From a checkpoint of a small encoder-decoder audio transcriber.
Model: waveform 16khz input, encoder arch convnext, encoder norm rmsnorm, encoder activation gelu, encoder moe top_k, encoder num experts 16, encoder layers 12, decoder width 384, decoder layers 6, decoder norm layernorm, decoder activation quick_gelu.
Training: soap at rate 0.0014, 4200 steps.
Data: trained on short read English sentences (LibriTTS-R), 26041 training examples, 10.3 epochs.
Rows from block 5 of the audio encoder of a small encoder-decoder audio transcriber, named by matrix and row number. Rows with one number within an expert belong to one neuron, the router's apart. Each number is 500 + 40 x the weight over its row's rms, rounded and kept within 0 to 999. All counts start at 0. Numbers have three digits each. After the name is the row's rms in percent of the matrix's.
Before each expert's rows are labels from the 100 clips, of 14976, where the router gives the expert most weight on average: "top examples" is what is common among them. Only what is clearly more common there than usual is listed. The data: short read English sentences (LibriTTS-R).
# router: router (encoder.blocks.5.mlp.router.weight, 16x128, trained with AdamW), inputs 64-127
# up: expert up (encoder.blocks.5.mlp.up, 16x128x128), inputs 64-127
# down: expert down (encoder.blocks.5.mlp.down, 16x128x128, transposed), outputs 64-127

# expert 9
top examples: the word "he"
router.9 095:510557447448532466545459491569466509469521568527525495527453623456517548537431568529547514572483468505491496492456458497556495505474455495484548469480517458489497420553485460522536529556456498
up.0 114:508522481570484556523482450498429507476462496476377532535511505513432475526484553439506540458489551509502502523502554478524534496471471514459499522413564475495465553478412457518553471552486447
down.0 111:515460451511486457512491520531474483508519484470508463543449440474455436533549489498428483511457548511462524462489528477434534531560483523485509479556387496477515473518568553479466513526506513
up.1 086:512536534472510461448457487479481397535442518482596471482470573502539477432496499416489594491501416510423507473564523497486504428482479472526488510477508496458486521552466463508527520435480537
down.1 095:574504483497494484457498494490525428455506600533551527553583498494471455553476524465521468537518483522502514495519516478537462468497578460496428478551432511590531539541525485478523482520534505
up.2 088:490489564519473526547459559545538520534501506478508499555457583548507545448538565490515461470500489513503501566467423468475541587509552537506506554533475558532451502449567523474410542514422503
down.2 096:502467562545461520428482474511492528507493457568463505447484492456482506595510478449453499498509522494410443453518537527535518494583483517454476527490437509444431482438512540528521524577550506
up.3 106:445494597537481517514480533540456522507555548484529417525479522525521475515561510449496547547520490528451495488389458483517543576560488532441526458432534437562456453498470448436470422508517454
down.3 111:593588497547465532487552499489533501475480468557475451537526458454554462501492481428419505510436541474424530486513502439489545578551513520454505563493461537486518451559475536559519569548465480
up.4 107:458465473514521478507479494526519545515509483461471481483539509460549435479528521524503483477440542484472544479425497460525520608457545539476421552511508520566575486523463518487484493549485481
down.4 100:475508556453492492518487560500441493464501487515533471470404530451501480614496480507577500507511494487449523495523487520523539484431471440484546483542434521527502488442491491485503436549539484
up.5 099:529517477574482541446558549492467525532515486530489495517514491450511482530503536533442583492404495495517426489528468595560511411477502515545485488581504555455576519432526573508542517524455613
down.5 091:483450480506490524456535557513482441448445513565532526514504451577582593441447493522510506518491520510515531481470527469511477552460479508562464574570496429498540449568483452490493514448525497
up.6 093:505565485492491420553543478552488518477543456531483494547507496440506558488473510552431475465471457429493563535534536457550528502489514414489491466548527622511527495486551504524511495537449504
down.6 101:492569479547490498488457559516527485491499419500476545513530460542529551487476449549481488523517488434489471501488627458539455555522441553476490529502481487477459453566506429476523487521516472
up.7 111:551504509513504544434515547458542545402476549537514537481490482525543575482541369552575502567500471425496482524493466514457569504500470507546505535483457519511548485409555523573497485477469542
down.7 112:455536454556535499507467511501519452526504470514503538463448506493451492494468535533478480502500481528478447508410441426514435494571490458528588463501491563583549470461602480441508534520475510
up.8 097:496535464438539517488558498536419439441487494539569460549492519491512454496483467539517457543489508488533551488509517487528525576448558480463552467446579444496581404500516472494465576451527486
down.8 101:531502497513475464513404530483492514473445537480487430491506466514503511495493553532455466533463537459515473510497641512487472578532491518559508549556451492504438426546526496509565451431492444
up.9 101:421492483504531558529530553513516515521509540488504516468493538511558469535575501449521500511557509471470482532463524477449521490517485526532442476453435481449513490622521499525486483497445490
down.9 099:480506487518466530506418461560516556514471498526520457439459503540495419525533571439479511542490470534479494518459408539439431454463452553528588508563510552482523496458514482520471489550556475
up.10 103:562436505435524512480449470441408429437483476486488509547551539480573491547481526509533543470461483484506485466507467504436523568480514480528537463447443452501512487545548433504536553456534563
down.10 104:468433511507533574547531529490569460513503491483520495466412547489454514555518561544509494508543427482486503480476470558478465452491517456489472447510463506558521547424509456521465461437594533
up.11 104:463506439455545467511493561603506600544446572458555563478510447576520548468556599464547426442469489494472473493447481475455479524479507495489449500505546477529500455536480498482443511553509494
down.11 104:527542458517507526461464496515465566483493515555534472498487516488519488578444489522491462457522539493477532445460515507526478529530459545493538536490465536482529420540476486564449522539524433
up.12 129:508535563508507479522445522588469470475455557500512485550469454527453504548446503581459557468505425528496468491456471463480469525520504536481492464504473458503408498512482404463552490522566504
down.12 102:521548447518482509553471485542516503508533484502512541609509501511548538503486538472433530510449554533425532471528527454488568545527477587525512517507454476456483408573459611460533534487464478
up.13 085:458469507467529489525492491528554500523480576574497490513472466500564521454490555516505442546492549466457504497427538455438519426582552439517512467489524499446493529555536499524452556561505517
down.13 092:506510516466516540451455574521511499479481485541571415532450517510475525508506536540494459535469513519472506482441463507503461531529456567487540560563408568552485489549511563486513480543518462
up.14 126:540461486508540575534454557502461520443535525495522480545507543530583478510463511459474520513443547476474499508452458571497481498454492495548476505493496533530582484536530572499433476511454585
down.14 107:476477496545541543441472555460509467488464530565539466461430469465484547494495575509474450519580531500561495489527476497527506537447454455518542551535459507494572533505518533545486549479486548
up.15 092:503544494479509472528465509561553544470402515536530505515444554510548510489574487518560495509541504484497567540492488475482585482554532463534528516510491496533445488555467540474538543482543480
down.15 092:504511469488501454471441521558489563488547500541535449487439527457453581547489512516499415510499492477486524450394458496464483576503449492496518537502502558514570408451479476504463465536548445
up.16 113:576469516492454537486492518468518515487516456479419532530518508493544540513525471531568508596492567496590502520464449533489521472500586497515580582502488520492571456397596531497514481466506530
down.16 122:465484524555521548518441532487549511531481499453535481442453573516483513516443551497488530483492495449552484477489426445489468432582542443501556481489473511554534449452525495534476502513549492
up.17 091:494413509500505477495455492473539451459455512559504544482466494512543517504508419506568505500394475423439536521457504455530524489538603492524511574502493520543511485447535563474529496511485484
down.17 110:449503551495554505503450596479495494481506483499478463509378519476485563515477527533564530513484492510520481467477427485488463413547470460452537499483484468501524482449532434521511518456535524
up.18 080:580529465509529513540512538570519507471483497483439537495498567570542535461497497407533497530411508470504586511563486537512508516534508477516532527440474537526548454455508481501496484463439497
down.18 101:478428558553533468558490531456452518520490484449495514494428475440475538522430474468539551484513494501518472437454432480466433421492503424483567512486490532526554460494568471524462553493584509
up.19 100:429485510464486456552467419485421549554543554418522501569505577518514470535475527546510484525535510525571506505505489442545470564431523519460541491489489510458499475423519477505497491500461495
down.19 107:561569487569422517453467480513501506462469411477477503533489431445486501517446553475449487523509534451416497437557611427520503554513421586483489509551508472461501446506474489523546521535479504
up.20 091:512504496494493487412502457510491489498453554401463495511508516615487449492516516570540438557446604446518510549468552558466544430507497502486553521497492549458463453478503543549528516479556530
down.20 097:476531485503478600516557471512503480565501456560522487479547496540464484529509462448482516505550460524488545574482459545489440431540452441508442427453509509469483489489548500517499485523488456
up.21 113:542546507460553384528497501519504495450519529492552477534453511513543510427483475510477492538472444478418513543533613543492498437440452470504522469483601507480547489509562496442514526469460423
down.21 113:547437501477545481489508556481537470469525504479537521440518462450486492492477479579510471485476527451480478494507487500508384484530477502423525510485529502486579503583619488430580495502482474
up.22 088:522572508492506509497476487528442414483498423500463480548467457475401521515482506486562487456548531603562507542447477486461508566587547496492481521468565501484454488459508424457535503525538458
down.22 093:482509564509467421551465497497427473505464438505430478547530464459498556471519507462436512504461552462462527465461577460510516560557513507481484487522464556467460459518528488506568464502487516

# expert 8
top examples: the word "the"; the word "to"
router.8 110:521462519523504431440463503519485484514496440464461479474567538571444460467565441517458485494421504513513501515419505560514466463471567451486491483491459469558497537552511487473557485500553520
up.0 102:512608580491484508482505498567669550519426587452508453429484556531508483520548510506579491529467507470548496504510501564540498491501514488457508527477547528463578490531534491522503521468516535
down.0 098:468497435496481477476552499464502577471477474499500418499509497569487523491507499511552493510465478550551597436448526555463463474565477480545417531545555493446528473467478555505436525489485453
up.1 097:491547475578486502525531516540466464509535518500501448509495453467493472490548505497497502415542426543501542515467493528444481538535561445518544407449589513437522527519496451472471538481473489
down.1 095:523461471498472495432567495514494473509376502439485469535547516497488527518482575486524448479487526611515496490482437504537548465477481482515493474419523495538464520524543561497589502545448536
up.2 116:497493508539506454525472529577551509544412498496449491512498413514497471480547516510499427491477559454522466465496414479488489491550529412448564469489517459470469454431506440495521528533559419
down.2 108:495499468477509497466547551547481425509475502553501424505535487500437502467514430495537522519534490440490488501546503522528522429478530517510472522543537518477551482442470449569465430482564559
up.3 125:527499605489506480566434464498572509538404534439463523471549428474549501437502530495536572510454462543477489511540501541503524487528473491484484533513481509486561478482492474514492403496494567
down.3 114:484503497522527529540500476567429423495542491523497544479594513456533487454587525463525540475514506499505527513487523516438509493433476432540510517509549543472521464500417551591481446515477514
up.4 102:428501474470528484432568500528393456483487536460518518513452495528491395504482449485446417556514493588469479478473486438465447503546508525463521494491440500495488574469484439524474488528522509
down.4 103:467553529467454431516558542450505492480462505475478507515465440516482445551467506494445466497482494465496495505499503486579552500421475511516524453490537493572485544476564576545488496520493480
up.5 094:458497522470494465466452555458575527530480507556530517526510528459537474500520509503547512468473523470447549476533430498565499509552501539460496481481553504515454516558517475500471453508479457
down.5 097:471504527519476533481554507531486478470505475446563486518500514466418530487543471529492499522492597491547498473474534502549535519593524491514489585502517565480481407457436484437572466452502493
up.6 095:455542460528523481431471536449441471473481488504460494521555389464464475489426526545480611473435453539507451485444497490438454448487499509460542446534523549399464492511470458592497604510489510
down.6 100:455550532527474467495461503460562432531497486429494509517438482506604426542489453483524474497486422493491465549551511538531515447438462490511490464488546517470482532540551530565534519522522592
up.7 099:518438574506475511526389484524541525515548557519522533453448549513471575423487540510488531454466486530518470461499530486456553464484426511482450485457493536457538509511501522501566510445455539
down.7 101:511530454506487505498507540512542451518460481585516486499521471524476516465580476542464507474477468399514511568559510529479509513553527444510563529475479488501479503499499464503376520504526495
up.8 104:544478589551458513532493499536565417535557496539507444440526470480501481534432438463474514477447431493524538524499488549505459527529487375471489515469489456555495491474547443497540443488495442
down.8 097:608482465478524454467423411515460455461474502436487448544443549456477490523513474545486564451478490564516492507537492487465498532432573491469445515564491507432511500492510507501486506534455566
up.9 102:463567474464477509461424474499442448533550497489511459458532508468466511480591490536521487521537494525505521449443477546510499512490513506484557439411587491454547521494476497531515510524449550
down.9 100:466516594486464503454515473444532466461496524450472500538509490507550460527516538481492525512519459583524517527515406572579570543487523476546527457412506494512468489526527554483566489540501547
up.10 100:489547480484511472554472422539521508561571548413529503475525499504505478531512500540524553566526548526452584440517522481537534466562456487515480507430555467502530470447474470493461454476429426
down.10 102:481490481529533504511514446434535597456536450508451406433500491483535510511507406539466471459423517508503575504525478482509449444457484579521499533486528448456403528505552500564505511433512446
up.11 111:415512455422544528412488508503462452489478535540519515528439527512483542586520483505512440526472535438501462585528483522475475468460527520503515464491468508521463464514525512521510562439472546
down.11 104:491551545531509526532598546565561499454466426431499514503529499502484510478465550538498458593582546563517487468464491506573513524524472525501446501540570489484416508519441528509551494481572499
up.12 103:481488451497552540497498477477383488489547592521515460505460551430512466532535513499533566453548585499564539432497478449508493527506555593449510506469484511513475518549481491490496522511494492
down.12 094:489547557552508463443497507457542460516507461572526505551470499576431536421499540553481562427506460499531492522476571503521522481411472491502594567438460540525462496488543462540487521463471523
up.13 109:463461375445457442493459512460471524493538548493538545503426520514474488526506481528532503475565485458470466496478542453409496476508483516503504470433551501457488433486537475569526518479498473
down.13 108:515482549588517522535555529585516468513528479529538499573489569450521461525499523501492476455520564593466509505521476511509555502469552508437514416540485466467558536507462529428456485510468491
up.14 102:473488463497441519551462526434554420541544561466478488477553473510531492492479445485467467572447499528447539489550600508533485506507502430487449540538466496535514547542525515504539526503500464
down.14 095:401460411476502517507534546552443521407484515464462485574583531525506496562540423519485455512514475539493539436508492490504494593506508516502478512585529527470464471448512515484511483473514515
up.15 098:503522577482538495542429486486540497501409514496497562559448548515501473490494509571599464503514577469529505425457444472546505506568492505464443554473436525440509535460563534503488574442523498
down.15 095:543479484515424537469489460517429493560578514466554515475476458494448483549553539432479524491448508461546532464526560520525398568521464508537495507520469584430472449409502454539524481515545522
up.16 098:510450550528499503544512441510488551447485497504529497428512540535482515545501577519556516417475516519519517514464501543440530488524531565569413542461474588513556496524580535461440482529519531
down.16 101:516504489509488513457424462433551513492407503483501539425515452524478500465477527427452516485454520486488494485440509530549467470584592519541488496505453556490519448468483483485515507499514556
up.17 133:611482543527489537542532506504491458529512513502537494448544477457591480511500480465497544458549457539436532469511464572479508545471482438523523508461487429494550488445559471501560464401494542
down.17 122:551524492486513541456508438476461508525520462507472473533488504495492476519566585510491509477499497547487445498466504501460459558484506473480470493535517586517469534507533401501517547530413525
up.18 086:467451492557497521455483467500454516550506473512506536486573519494459542497464528570458526434388505527532496451521570429423464489530547469553487536583498488477503464487451436575507479534506514
down.18 093:464564540489460468475499491496466420507524510492524508491496451507553478562542479470477495479533488445462478586558513560527532456492469385463460453451521498455443505500538459511530551514487560
up.19 096:513494544536536494431535488490496535434451514533493494486473502525448512490469496533438534403523436530425445487486455457517477523490481559457490527405482451525472492498483500506398510398529578
down.19 100:531489634563472503499423476457538523506506432512517492522530492428504499571560457498520482446526559523516534546493488516506434519444493500390507490468476483573509462516537537412468512527519494
up.20 089:488489518445561486562444439492531557506526540531592528477520502492586557534431526509567463499481491481456529502558499507551501497496433513530488465544548510493493524521558492509571524437455508
down.20 086:450433449574530541504445511442485582540466513551516485510453446555478602537486552538552496477473522518515492502510538494523521537504553503426444497560541501522501457486489440561553463517431500
up.21 087:536598517535435531542494489513540504511513558457523493495446540466508517511538539518449480546408445515513415566533467487460484512560482520445555489508503491494502443503541504475470474573503512
down.21 095:493445498504510549462526538526512487515475511458480475513562556475510511419575532481563549447505434443510482530484520512522506514465518419521498482536472498457500569517395486541511473525515445
up.22 088:454482504482502458540487443501492432532512513472513489511515532484460531450457514525483544511495471446532531501577419448521473445447473515516554516478567499527482501429516486486530473437482504
down.22 097:490482426559523528530457423497509621444509501463551556514490490540451466460560464526473466458494510491447543433481506488479507475479497555481457597501527479474471478528417517482567484471444475

# expert 0
top examples: the word "the"; the word "to"
router.0 101:526535424522567499440523506454430472456560472544579524475504417516508486534512429543566463447597539525486457481442468503527459455507565558546500404504485556442474430424519485509529490501548476
up.0 092:457513484517418449527469516444547440556587474556523507509502535451461524499532495535505490503470548527517469495458433507507487485528482531434523541529571486519473507394477512435515525509531511
down.0 093:497449536493555485529543502478573542498599579493547434477511425520487533513506597475523517547496443497528508531532567527474509489446492552445491567421516573424469466490476433482535460507471437
up.1 093:435556479474516487509523447478411556462526526472457473430496497490412427537558496501411488472497441548545475395496453492557505502491438516442499482464544515512467487550548476491535528506506509
down.1 098:529513590505555417418441527589485481587543541455455414513482522525505528484483550551529418565475519457493474543476442506481492549494523480560530527510500490526503524482435443558479497506518498
up.2 093:462477428603443467525453560517502515502477525493426505500466403501508465491469545567488507508524521472517457553447540496448490506486497484504428540481525536466446462501501565571499402526467562
down.2 101:505537559482474496553475536444468488466500475456520510479533526553577418653545577481513439538589519560496527521558520501486528497511510546479427483554491486513533461456528446496492486493579473
up.3 109:529493523462494533477487560518506486502493479455491525440525545496542510493510514455484456610460530470504480519515476550523474487448513456557556522521526500538594492399565512552490531530485523
down.3 118:497471505518540561421492534494536519523480472461541497502417437463444484462414551571441488459496454452490560500549492511452483499489421494483455527602546439534496521492481485492560509481510507
up.4 107:486508407451452500504534512450578510525582466460505497474514503502424498503484527442543571544458484537562474487499454550514461434519478435438558499462455536495510514460528496525505454490461552
down.4 108:553410520516535516409474449491418507540488531507546445510465454455489516502482523521600517555537494463530503447518459490515581522473478480453503526543457506476439465521492399475506455508541559
up.5 092:497553541500502481582544425513497443537504425508538491476456603486580498494451489487490503473459510454483557531538504504533489560474491496530478567506562567553539532475484560501592452509433467
down.5 094:428548503479537577431487479383548523520562541470504545464532482518480427479536502492488466471498485471477494500491511506437467523507490503464558516590482475485498614462539449531499465492514524
up.6 091:494553503522471440541545491444498489392543457506512497587402486471560487502456465514438497490502438516525452524448524508482596565550511514486470504551502557433532568464482564477488567510463505
down.6 098:432507513452546447460553467509516507576562555477527425507499507511584533554536488484484458499462497500493503449496497445472562577436503513504463540543461542471502495458543389518472501441559490
up.7 100:545576524509501444530518481460504459478511506497458510477476483481538452471453502523443509501445545422454539422549393444477448528558471529476510538507582504526516500489546490479506527583571483
down.7 095:437457526524478478542545542534597438535504530441522557474506582556484571570496553469480465491580537467492536508511475537522453506460490591466489435501494483435540517437441518529495480499565520
up.8 107:496504539483488518494567486458464479522467436506454489410537518491484421481437487464538459475468540539504466455514491573514495521469484438443509550487495550444460579411426446585451460496479500
down.8 097:511385548495541487486446501475562519530500559433551475531502491483533501520466512447476492467498493505572485520509483438517520470541508475509423488496498528378459621470526536536494449459517502
up.9 073:510534507552615515516567490502454490476546463521467575545594487497531548533541425496542500530545490460511506489479501553392490498503494503525532499512511571484478460465516491544500531441536466
down.9 082:509509469431455586543585592504575462380524493520569520478496523470562554518463532467515509538518489546507521493529513465492520482537472573507465422541440488467536493523493487483475482545522456
up.10 106:604520461455574516483575565463444503476489544517449524522549470508537455466459549453500512484521487463512500493549496534501517447437556447516501479584513567520557506478460530510483547550512519
down.10 106:491460499461383541581504509475508528547480503545475564481539568549564508456496480517502475550467485510494475482477446454500505470483502521530513430531520471502523582520517515479466494506488519
up.11 089:481548569548467519413456487492480449492483489513511438538568511507556467532435548471533497468491497552516495499547493524431475521509465491537469475444518482494512559533462482533518500531492471
down.11 095:518552523498566527480505535489526516564492492464622421500510490453458530519504501482467502504538399478491533509580537479486529529480525424484522505528457495508508474486515487501443482399523461
up.12 103:453416467504518388541444490469529429538554485492529490440506441546528508579517455512566508559556501514479535528474481470468489521520535501552462507488542443487473476535548496460464482504495409
down.12 095:538497471460501521581573541518504474430499469585499530479520491567525537504481472412524520509506515500474502489497557485502492462486504499414516498473477535433453519502554489447467405575511459
up.13 093:483471468510490488549509461528448551502569524492510497457468538503408544513362472493511540417511527538461510471523499457535544561502462490478459468423450528528540472475478411527483518487484508
down.13 103:543473542511529402513487505582505533492446593469464491521478434526473459484465528540571474482455478464552483466520397463511508580548570552547482519440468481502504442442501457475527462484490507
up.14 093:574458476521544472491474525509450456520532518541564544509508496424558501486528429463521515425547437505428489481517543492467575531391505457499517537501502593456576449488475479562534476481512464
down.14 092:486497544439509509576601536512539447487475437496511532511485547514606540544493543459513452525463524544515510540467489488527533504543498547518440441489465464473580498534544454450448483522530434
up.15 131:499492526462513483502457478486542557464520475480477563485527541488489449504515434578486512614455546468486512506526509490553540506503471477518553536542484542479567486443551552524526478508459526
down.15 123:481517489524482502435502522518535502516562515441489535452505508496434481506462527494412476462531492574495525504481497528495417453499447508588479467502538474560475499460564558514502518558495491
up.16 106:489556548531431490508511509568524561554522509505508571469513537482484538445486577582511500460492549528536528475542490514529495569601487492457471482462482551489562478481490508577479435473468562
down.16 103:503415469481564446501457508552512518479543507475480527507492511492534544539468518561490412510557511450464572495516518479433477557538459527473495553521481585429558450490488483577523502454479479
up.17 096:478468426507446491482507471517515547534563404491477512465454535463459475540426489596494606525543502524470454509482516490547528476498513567524569491536521484483472496526478521522578445458520587
down.17 103:535505531561484427475502482445486498537537567514551467493475532536478501495493575543447441525514478584545484504486504521462523513528453506514493548528478514478525495504490497457497496506495520
up.18 091:554481456503517541549527541439475556514601522527526457558511504438532545504563497416548488518579521450461481508459495527467529491490517497499505473536486517519555484502575544456524490462505520
down.18 089:443451508435490500571553514524544490468526468496524521548512542522549586474474481470464430529479465537488595550511513419498523492558489483522510482518474487512518479501499500466512484508543490
up.19 091:558473471554499453487492475470467475559499541457520548550538494547481379568466526507524516499472518486490464524505526438488471560565540512481508499488459515416413483503472493517459548521515490
down.19 090:538500497501426486538478504464592458458460523505532478489487525539544431577494525499529536563509469494481510540496467551504502477432519476461474490512450553462488421453538554472490454508505533
up.20 109:518501472482506469483492533498556486476526455541604549538495514489535586527527432557502513557538485515583514517509472413447471486532496583477526445446564491534519449532605501469505486511460423
down.20 097:536473451507475528556629540496560497435519522512457483519480517502495584512468486463499513527527554580473526538500584470498502447502479577481507545515463528431477478490473483500557483523501497
up.21 093:491463489460511555521495458385479476508477525547543508468565458420478472495507441528520503534511487544517492487507484449573537548488501500449450459488493580485509504433559465546460483557472571
down.21 101:484504551511558479474550530555584481467564581385463468518495533459541498483453533481568521482468506507552579553503403514489530516525541540520478525483489499472483445495501416459546508529520532
up.22 101:566506489520465535494509519570520493470511512544448557493512536513539481509521446460495540600458547407484538553510535627536532531524492485509443545556494545576516465474475537488509445526521520
down.22 105:505458513506526520486522511521478442481510520430474498485502497462521474491465512496534457499527518517550532570545482463430446529489477519554469478554445449526580532445570594505518513514513449

# expert 12
top examples: the word "i"
router.12 105:508441541503490499478437490531503451486479528482485497520483509464470553403523492485530457515518528486557435507519497438480464511468476449465525557574461571436485525502519527513455510513515557
up.0 094:518496538530441569546439542462486557537504504482481487433481511520464493505467518471437487462567541533464452458480459503440409558492435549482522556471497535502472491492470434516442505526514474
down.0 104:445501513472473545516532423455508583546474530482551550534499449443513473490558512481500532467500499434474466547445522526545524458486469544564441459476480466453473447497545469501525455489427473
up.1 084:429482492480460492491404532477514496522529527501571504565488503510477501505565581462456513519477503507493464461521505493467452517518478434482434449581441557448549510561460468524531507429540536
down.1 093:443486499491524497492372483478527405492480528481431517548526525584520505516495566471477462562456482474584529554520495434447479520535420529483443465514525472522426463514459505475537552523478532
up.2 101:459442462495541494489481523479507455514404524501512524515562459505448487546475600495451544488515480527519455527454494481495494482473502483508510592577498524485489536522514576508515466480535624
down.2 097:464487558481456495501487506450487437487540482465450555498475565510468491534460452521476502516481552466547573540416500482543503559510505531375499400471469479529426455480510498514588576495490565
up.3 098:509529531437506481531575423476570563483510507559548545417485507520440513528397488556505521472457545455462503526483484471511533468479438553498514469527470520477437508500547458493511539386498525
down.3 098:508532609480489429490479500556564514561501455513522459520486587504495597471503591515543534625513506504443488553466442573540511480492500507510573511536589443515561476487478498511559557510433530
up.4 108:531540615457438432439449494501539467502439481506418431522494512533539470425519511515550490505401541531516483469462511518482485449477456519470472505539493484481482504507554521520462536518547474
down.4 101:526513489512520464558519416493512495447447523498490444452506520513478528546555493454507484500531488514536561472551423434514433442525465523512536502480539495436483498457574506479449506523494428
up.5 091:507502478557527538478477483533508584425468432526515485569540555445478551465498588535481549531489520442428508559499502480492507478455595465512554550454427518499497466468535504505481482451438537
down.5 089:494507491460454416535535568524504464521488492486456508547502433542496510584578443543490535489455492513603517469484485436473535495581489514497439473489552425470517419554504470473524507518447548
up.6 093:468522487527399568521500523441544547491492460504464515498431544484485460538518545547506506542484540480473543505523472507513472560489503569533572605545506439491530464470471490525517571511500468
down.6 090:551486448560607427503459495457526499496461475487449506474493521490508496493554492451487497470464423495575470494481464535534504442446539524549414452500487547461501508530531467465496511555455468
up.7 096:477470433527528526570567471497518435465520459480486496464471491418526410511454498496515524526467539490467495440527516449483530417553491486509516567559545506512488443453481491521498494534456532
down.7 104:479523528536443486577506533527462480489466458523498457474501463497520495407494513488546558589529481522491517507484470488522526487485503504486509577482454452505438520450435483562463485497463498
up.8 119:517492591555498506531494459529517517526478504513473463497468520562505537524449546497545524497485557427505488575497548573511500379450472553474461540491463502495515501508483518458494516498552540
down.8 098:546542487551508503546536485489538575528509497568467500523530521454468589519527533454518496483494542484500528458515480486459429432511461467489543487465493563547539451474403504500433461511476522
up.9 099:504514494480477520441509433454457527458537439466526531548548449475479455467545478543508532576500437512511470514492490498554460592507552553454567463474535523533502495529539449498547503520496527
down.9 090:435554502503522477476441516496536527512526539510434504542494466512458444511440436530472471523483487510492508456555581468484594542454607499405528597486643491492461430518526570542500515492519548
up.10 089:567545516511509447575466496536476520534429556493504488556471508520561502442548526474534493588544577508425467506498544464497478587504541448388563521430476459458440512506502496512487510524467489
down.10 090:486450522457565484460494517459456434459522581538504522495523507517533503590575559464434502474447430584511500496542477424499494491480530528474455448563430503422488447457515524430471531499533404
up.11 081:474504493489498532501539485473434464472539479484528491532495440389478487521492513530493560504585589477539457437563528443503543436478483460477491493477568510505513479420496510473474488452431542
down.11 099:491508626552441429503516509468473503531504457498431519444537503473496547452481495492581564531529450498544495521462490466502500513494495522453475536519491487483432476494451418543524548511502519
up.12 106:545546511508579545487489530508455432507515461547505514522495478457543483552582489426459493520433480535497413481477466547491509460521494369510414523511506470511559556504467448551489456462501547
down.12 102:495455450540465480509459581505490476472539501548480541452549490546512488600550419537466488477458498483540586551487478455543507496565505508511514461470496485532533554453479519501497402528478517
up.13 103:487497521503484492466423541464491514497490496483496583493438413455524423480496495547415453538467484536527441430524484523528434487497518425530487517563505520474481493467434421551505537493497471
down.13 095:460434463540504491554477434463446469512516534438504546553521511547483533455457587479532495485523476502498511536530502458464513508546507521514450426451561520460415430516527426588475509536448471
up.14 117:518493456396493446511501467476488550463545606486544486458564500554477471501494446550511479533574536516519541451436514462522506453479489480541488502528565524535502533516512523459516522441532478
down.14 110:485530615588539522456491491491523474534503444467481552398485573400484540530425463456465441577513458479442540516494477511547441468491510488471466471545519544449448537507602443478472565527534503
up.15 083:492473456436557419460453509477520535536496544517495450585478574492471468515438440508577443429387538497506501497497528543485449439489509475491530481488485517451449536444618490521453497477531514
down.15 106:518531551457496514476490415469477499527478525529517530528492528476450530590521495480511520545535560514514499475530502453502507530527452443491479544527582589479398577462525532470496560476536467
up.16 100:524506412508537533443471542568459511481483495523511520513573453497460445479470537473457480502552445520493495419457531547421542484525488469508421522557519476466514508482355478538494525517519534
down.16 100:497465487484420500482505502434503477504521489413506503471441547549511480560464520545494449469458511429531531513406491479593528537490550511527435414508470502546483465528560496512502501544452580
up.17 090:504584416488483546528538465506468532481475497481463519592510494476516508524426503527524524599603567498526510493487470477492485522515547521507548475506488496553463469495435586537522541474551527
down.17 091:600485563518501534442511513489499539520535508473458528539525562500508458457495463510598500514548476544498417468512550483457436525549470468436517575515481497458443586489497541481505477484518474
up.18 096:491590571534451483480443451479458507506456529510500504548477549575474549447482518471531489434470466439475492569529519563509481535496426542482539472515537555441496558494496552514523496474482527
down.18 091:463529524521531520577473470458536533487455544484456466527461492477396478470493488531507442469501521559563562490560405477475546447531513529544500523449600489477446498507410537480483474474485497
up.19 099:468467458445505530588520518532549482584451497484511509429453493528504583552458554504524501485510501494488504499541569463494544457474515512454472536506489530490483510540486430486449456579421491
down.19 108:451424500495481444562528490443579505516520461532459472460447522564490522466539476478511541494509459517523480529484508440536500484456509526432485490543443515458457544487498438501556470419524492
up.20 105:541501529531507544527467505467556506449478466477494584510471471558547527486442462486503520550507425494468523529465434490477515567563524497536560558442519492515557462417538481499514452487524525
down.20 111:609533545462492539502510586505448469528536460519510560488428528527505510539523524529463529461494552501438428569530546530471474505579535484563519449466505536454531461501468495462477565496458523
up.21 083:432520494480561442431470490580495516509533466514538568524484435514501503472474562581485517456481440485483483540483529400472516510489543464502489534560445526545554481470504544531501561453543512
down.21 097:481457558524471548516483506461524467510511496494490450493546519502466512499438582478482523444487478471562519490540422495573482526465468421483456445496502512491403454485492451538515558497492488
up.22 109:524503473526545527466556528448448433489464512499513518513523411468501493472523500429488533496520420516472461512630449535456534430558520434537496516485485451524504505506498430450471456543539566
down.22 093:510519582527498452519448527473441510559498446533462473508505487505452507558506379547477532475505489383529575491532522470441427446576591487472440516467486481459444542518483511475488516507492547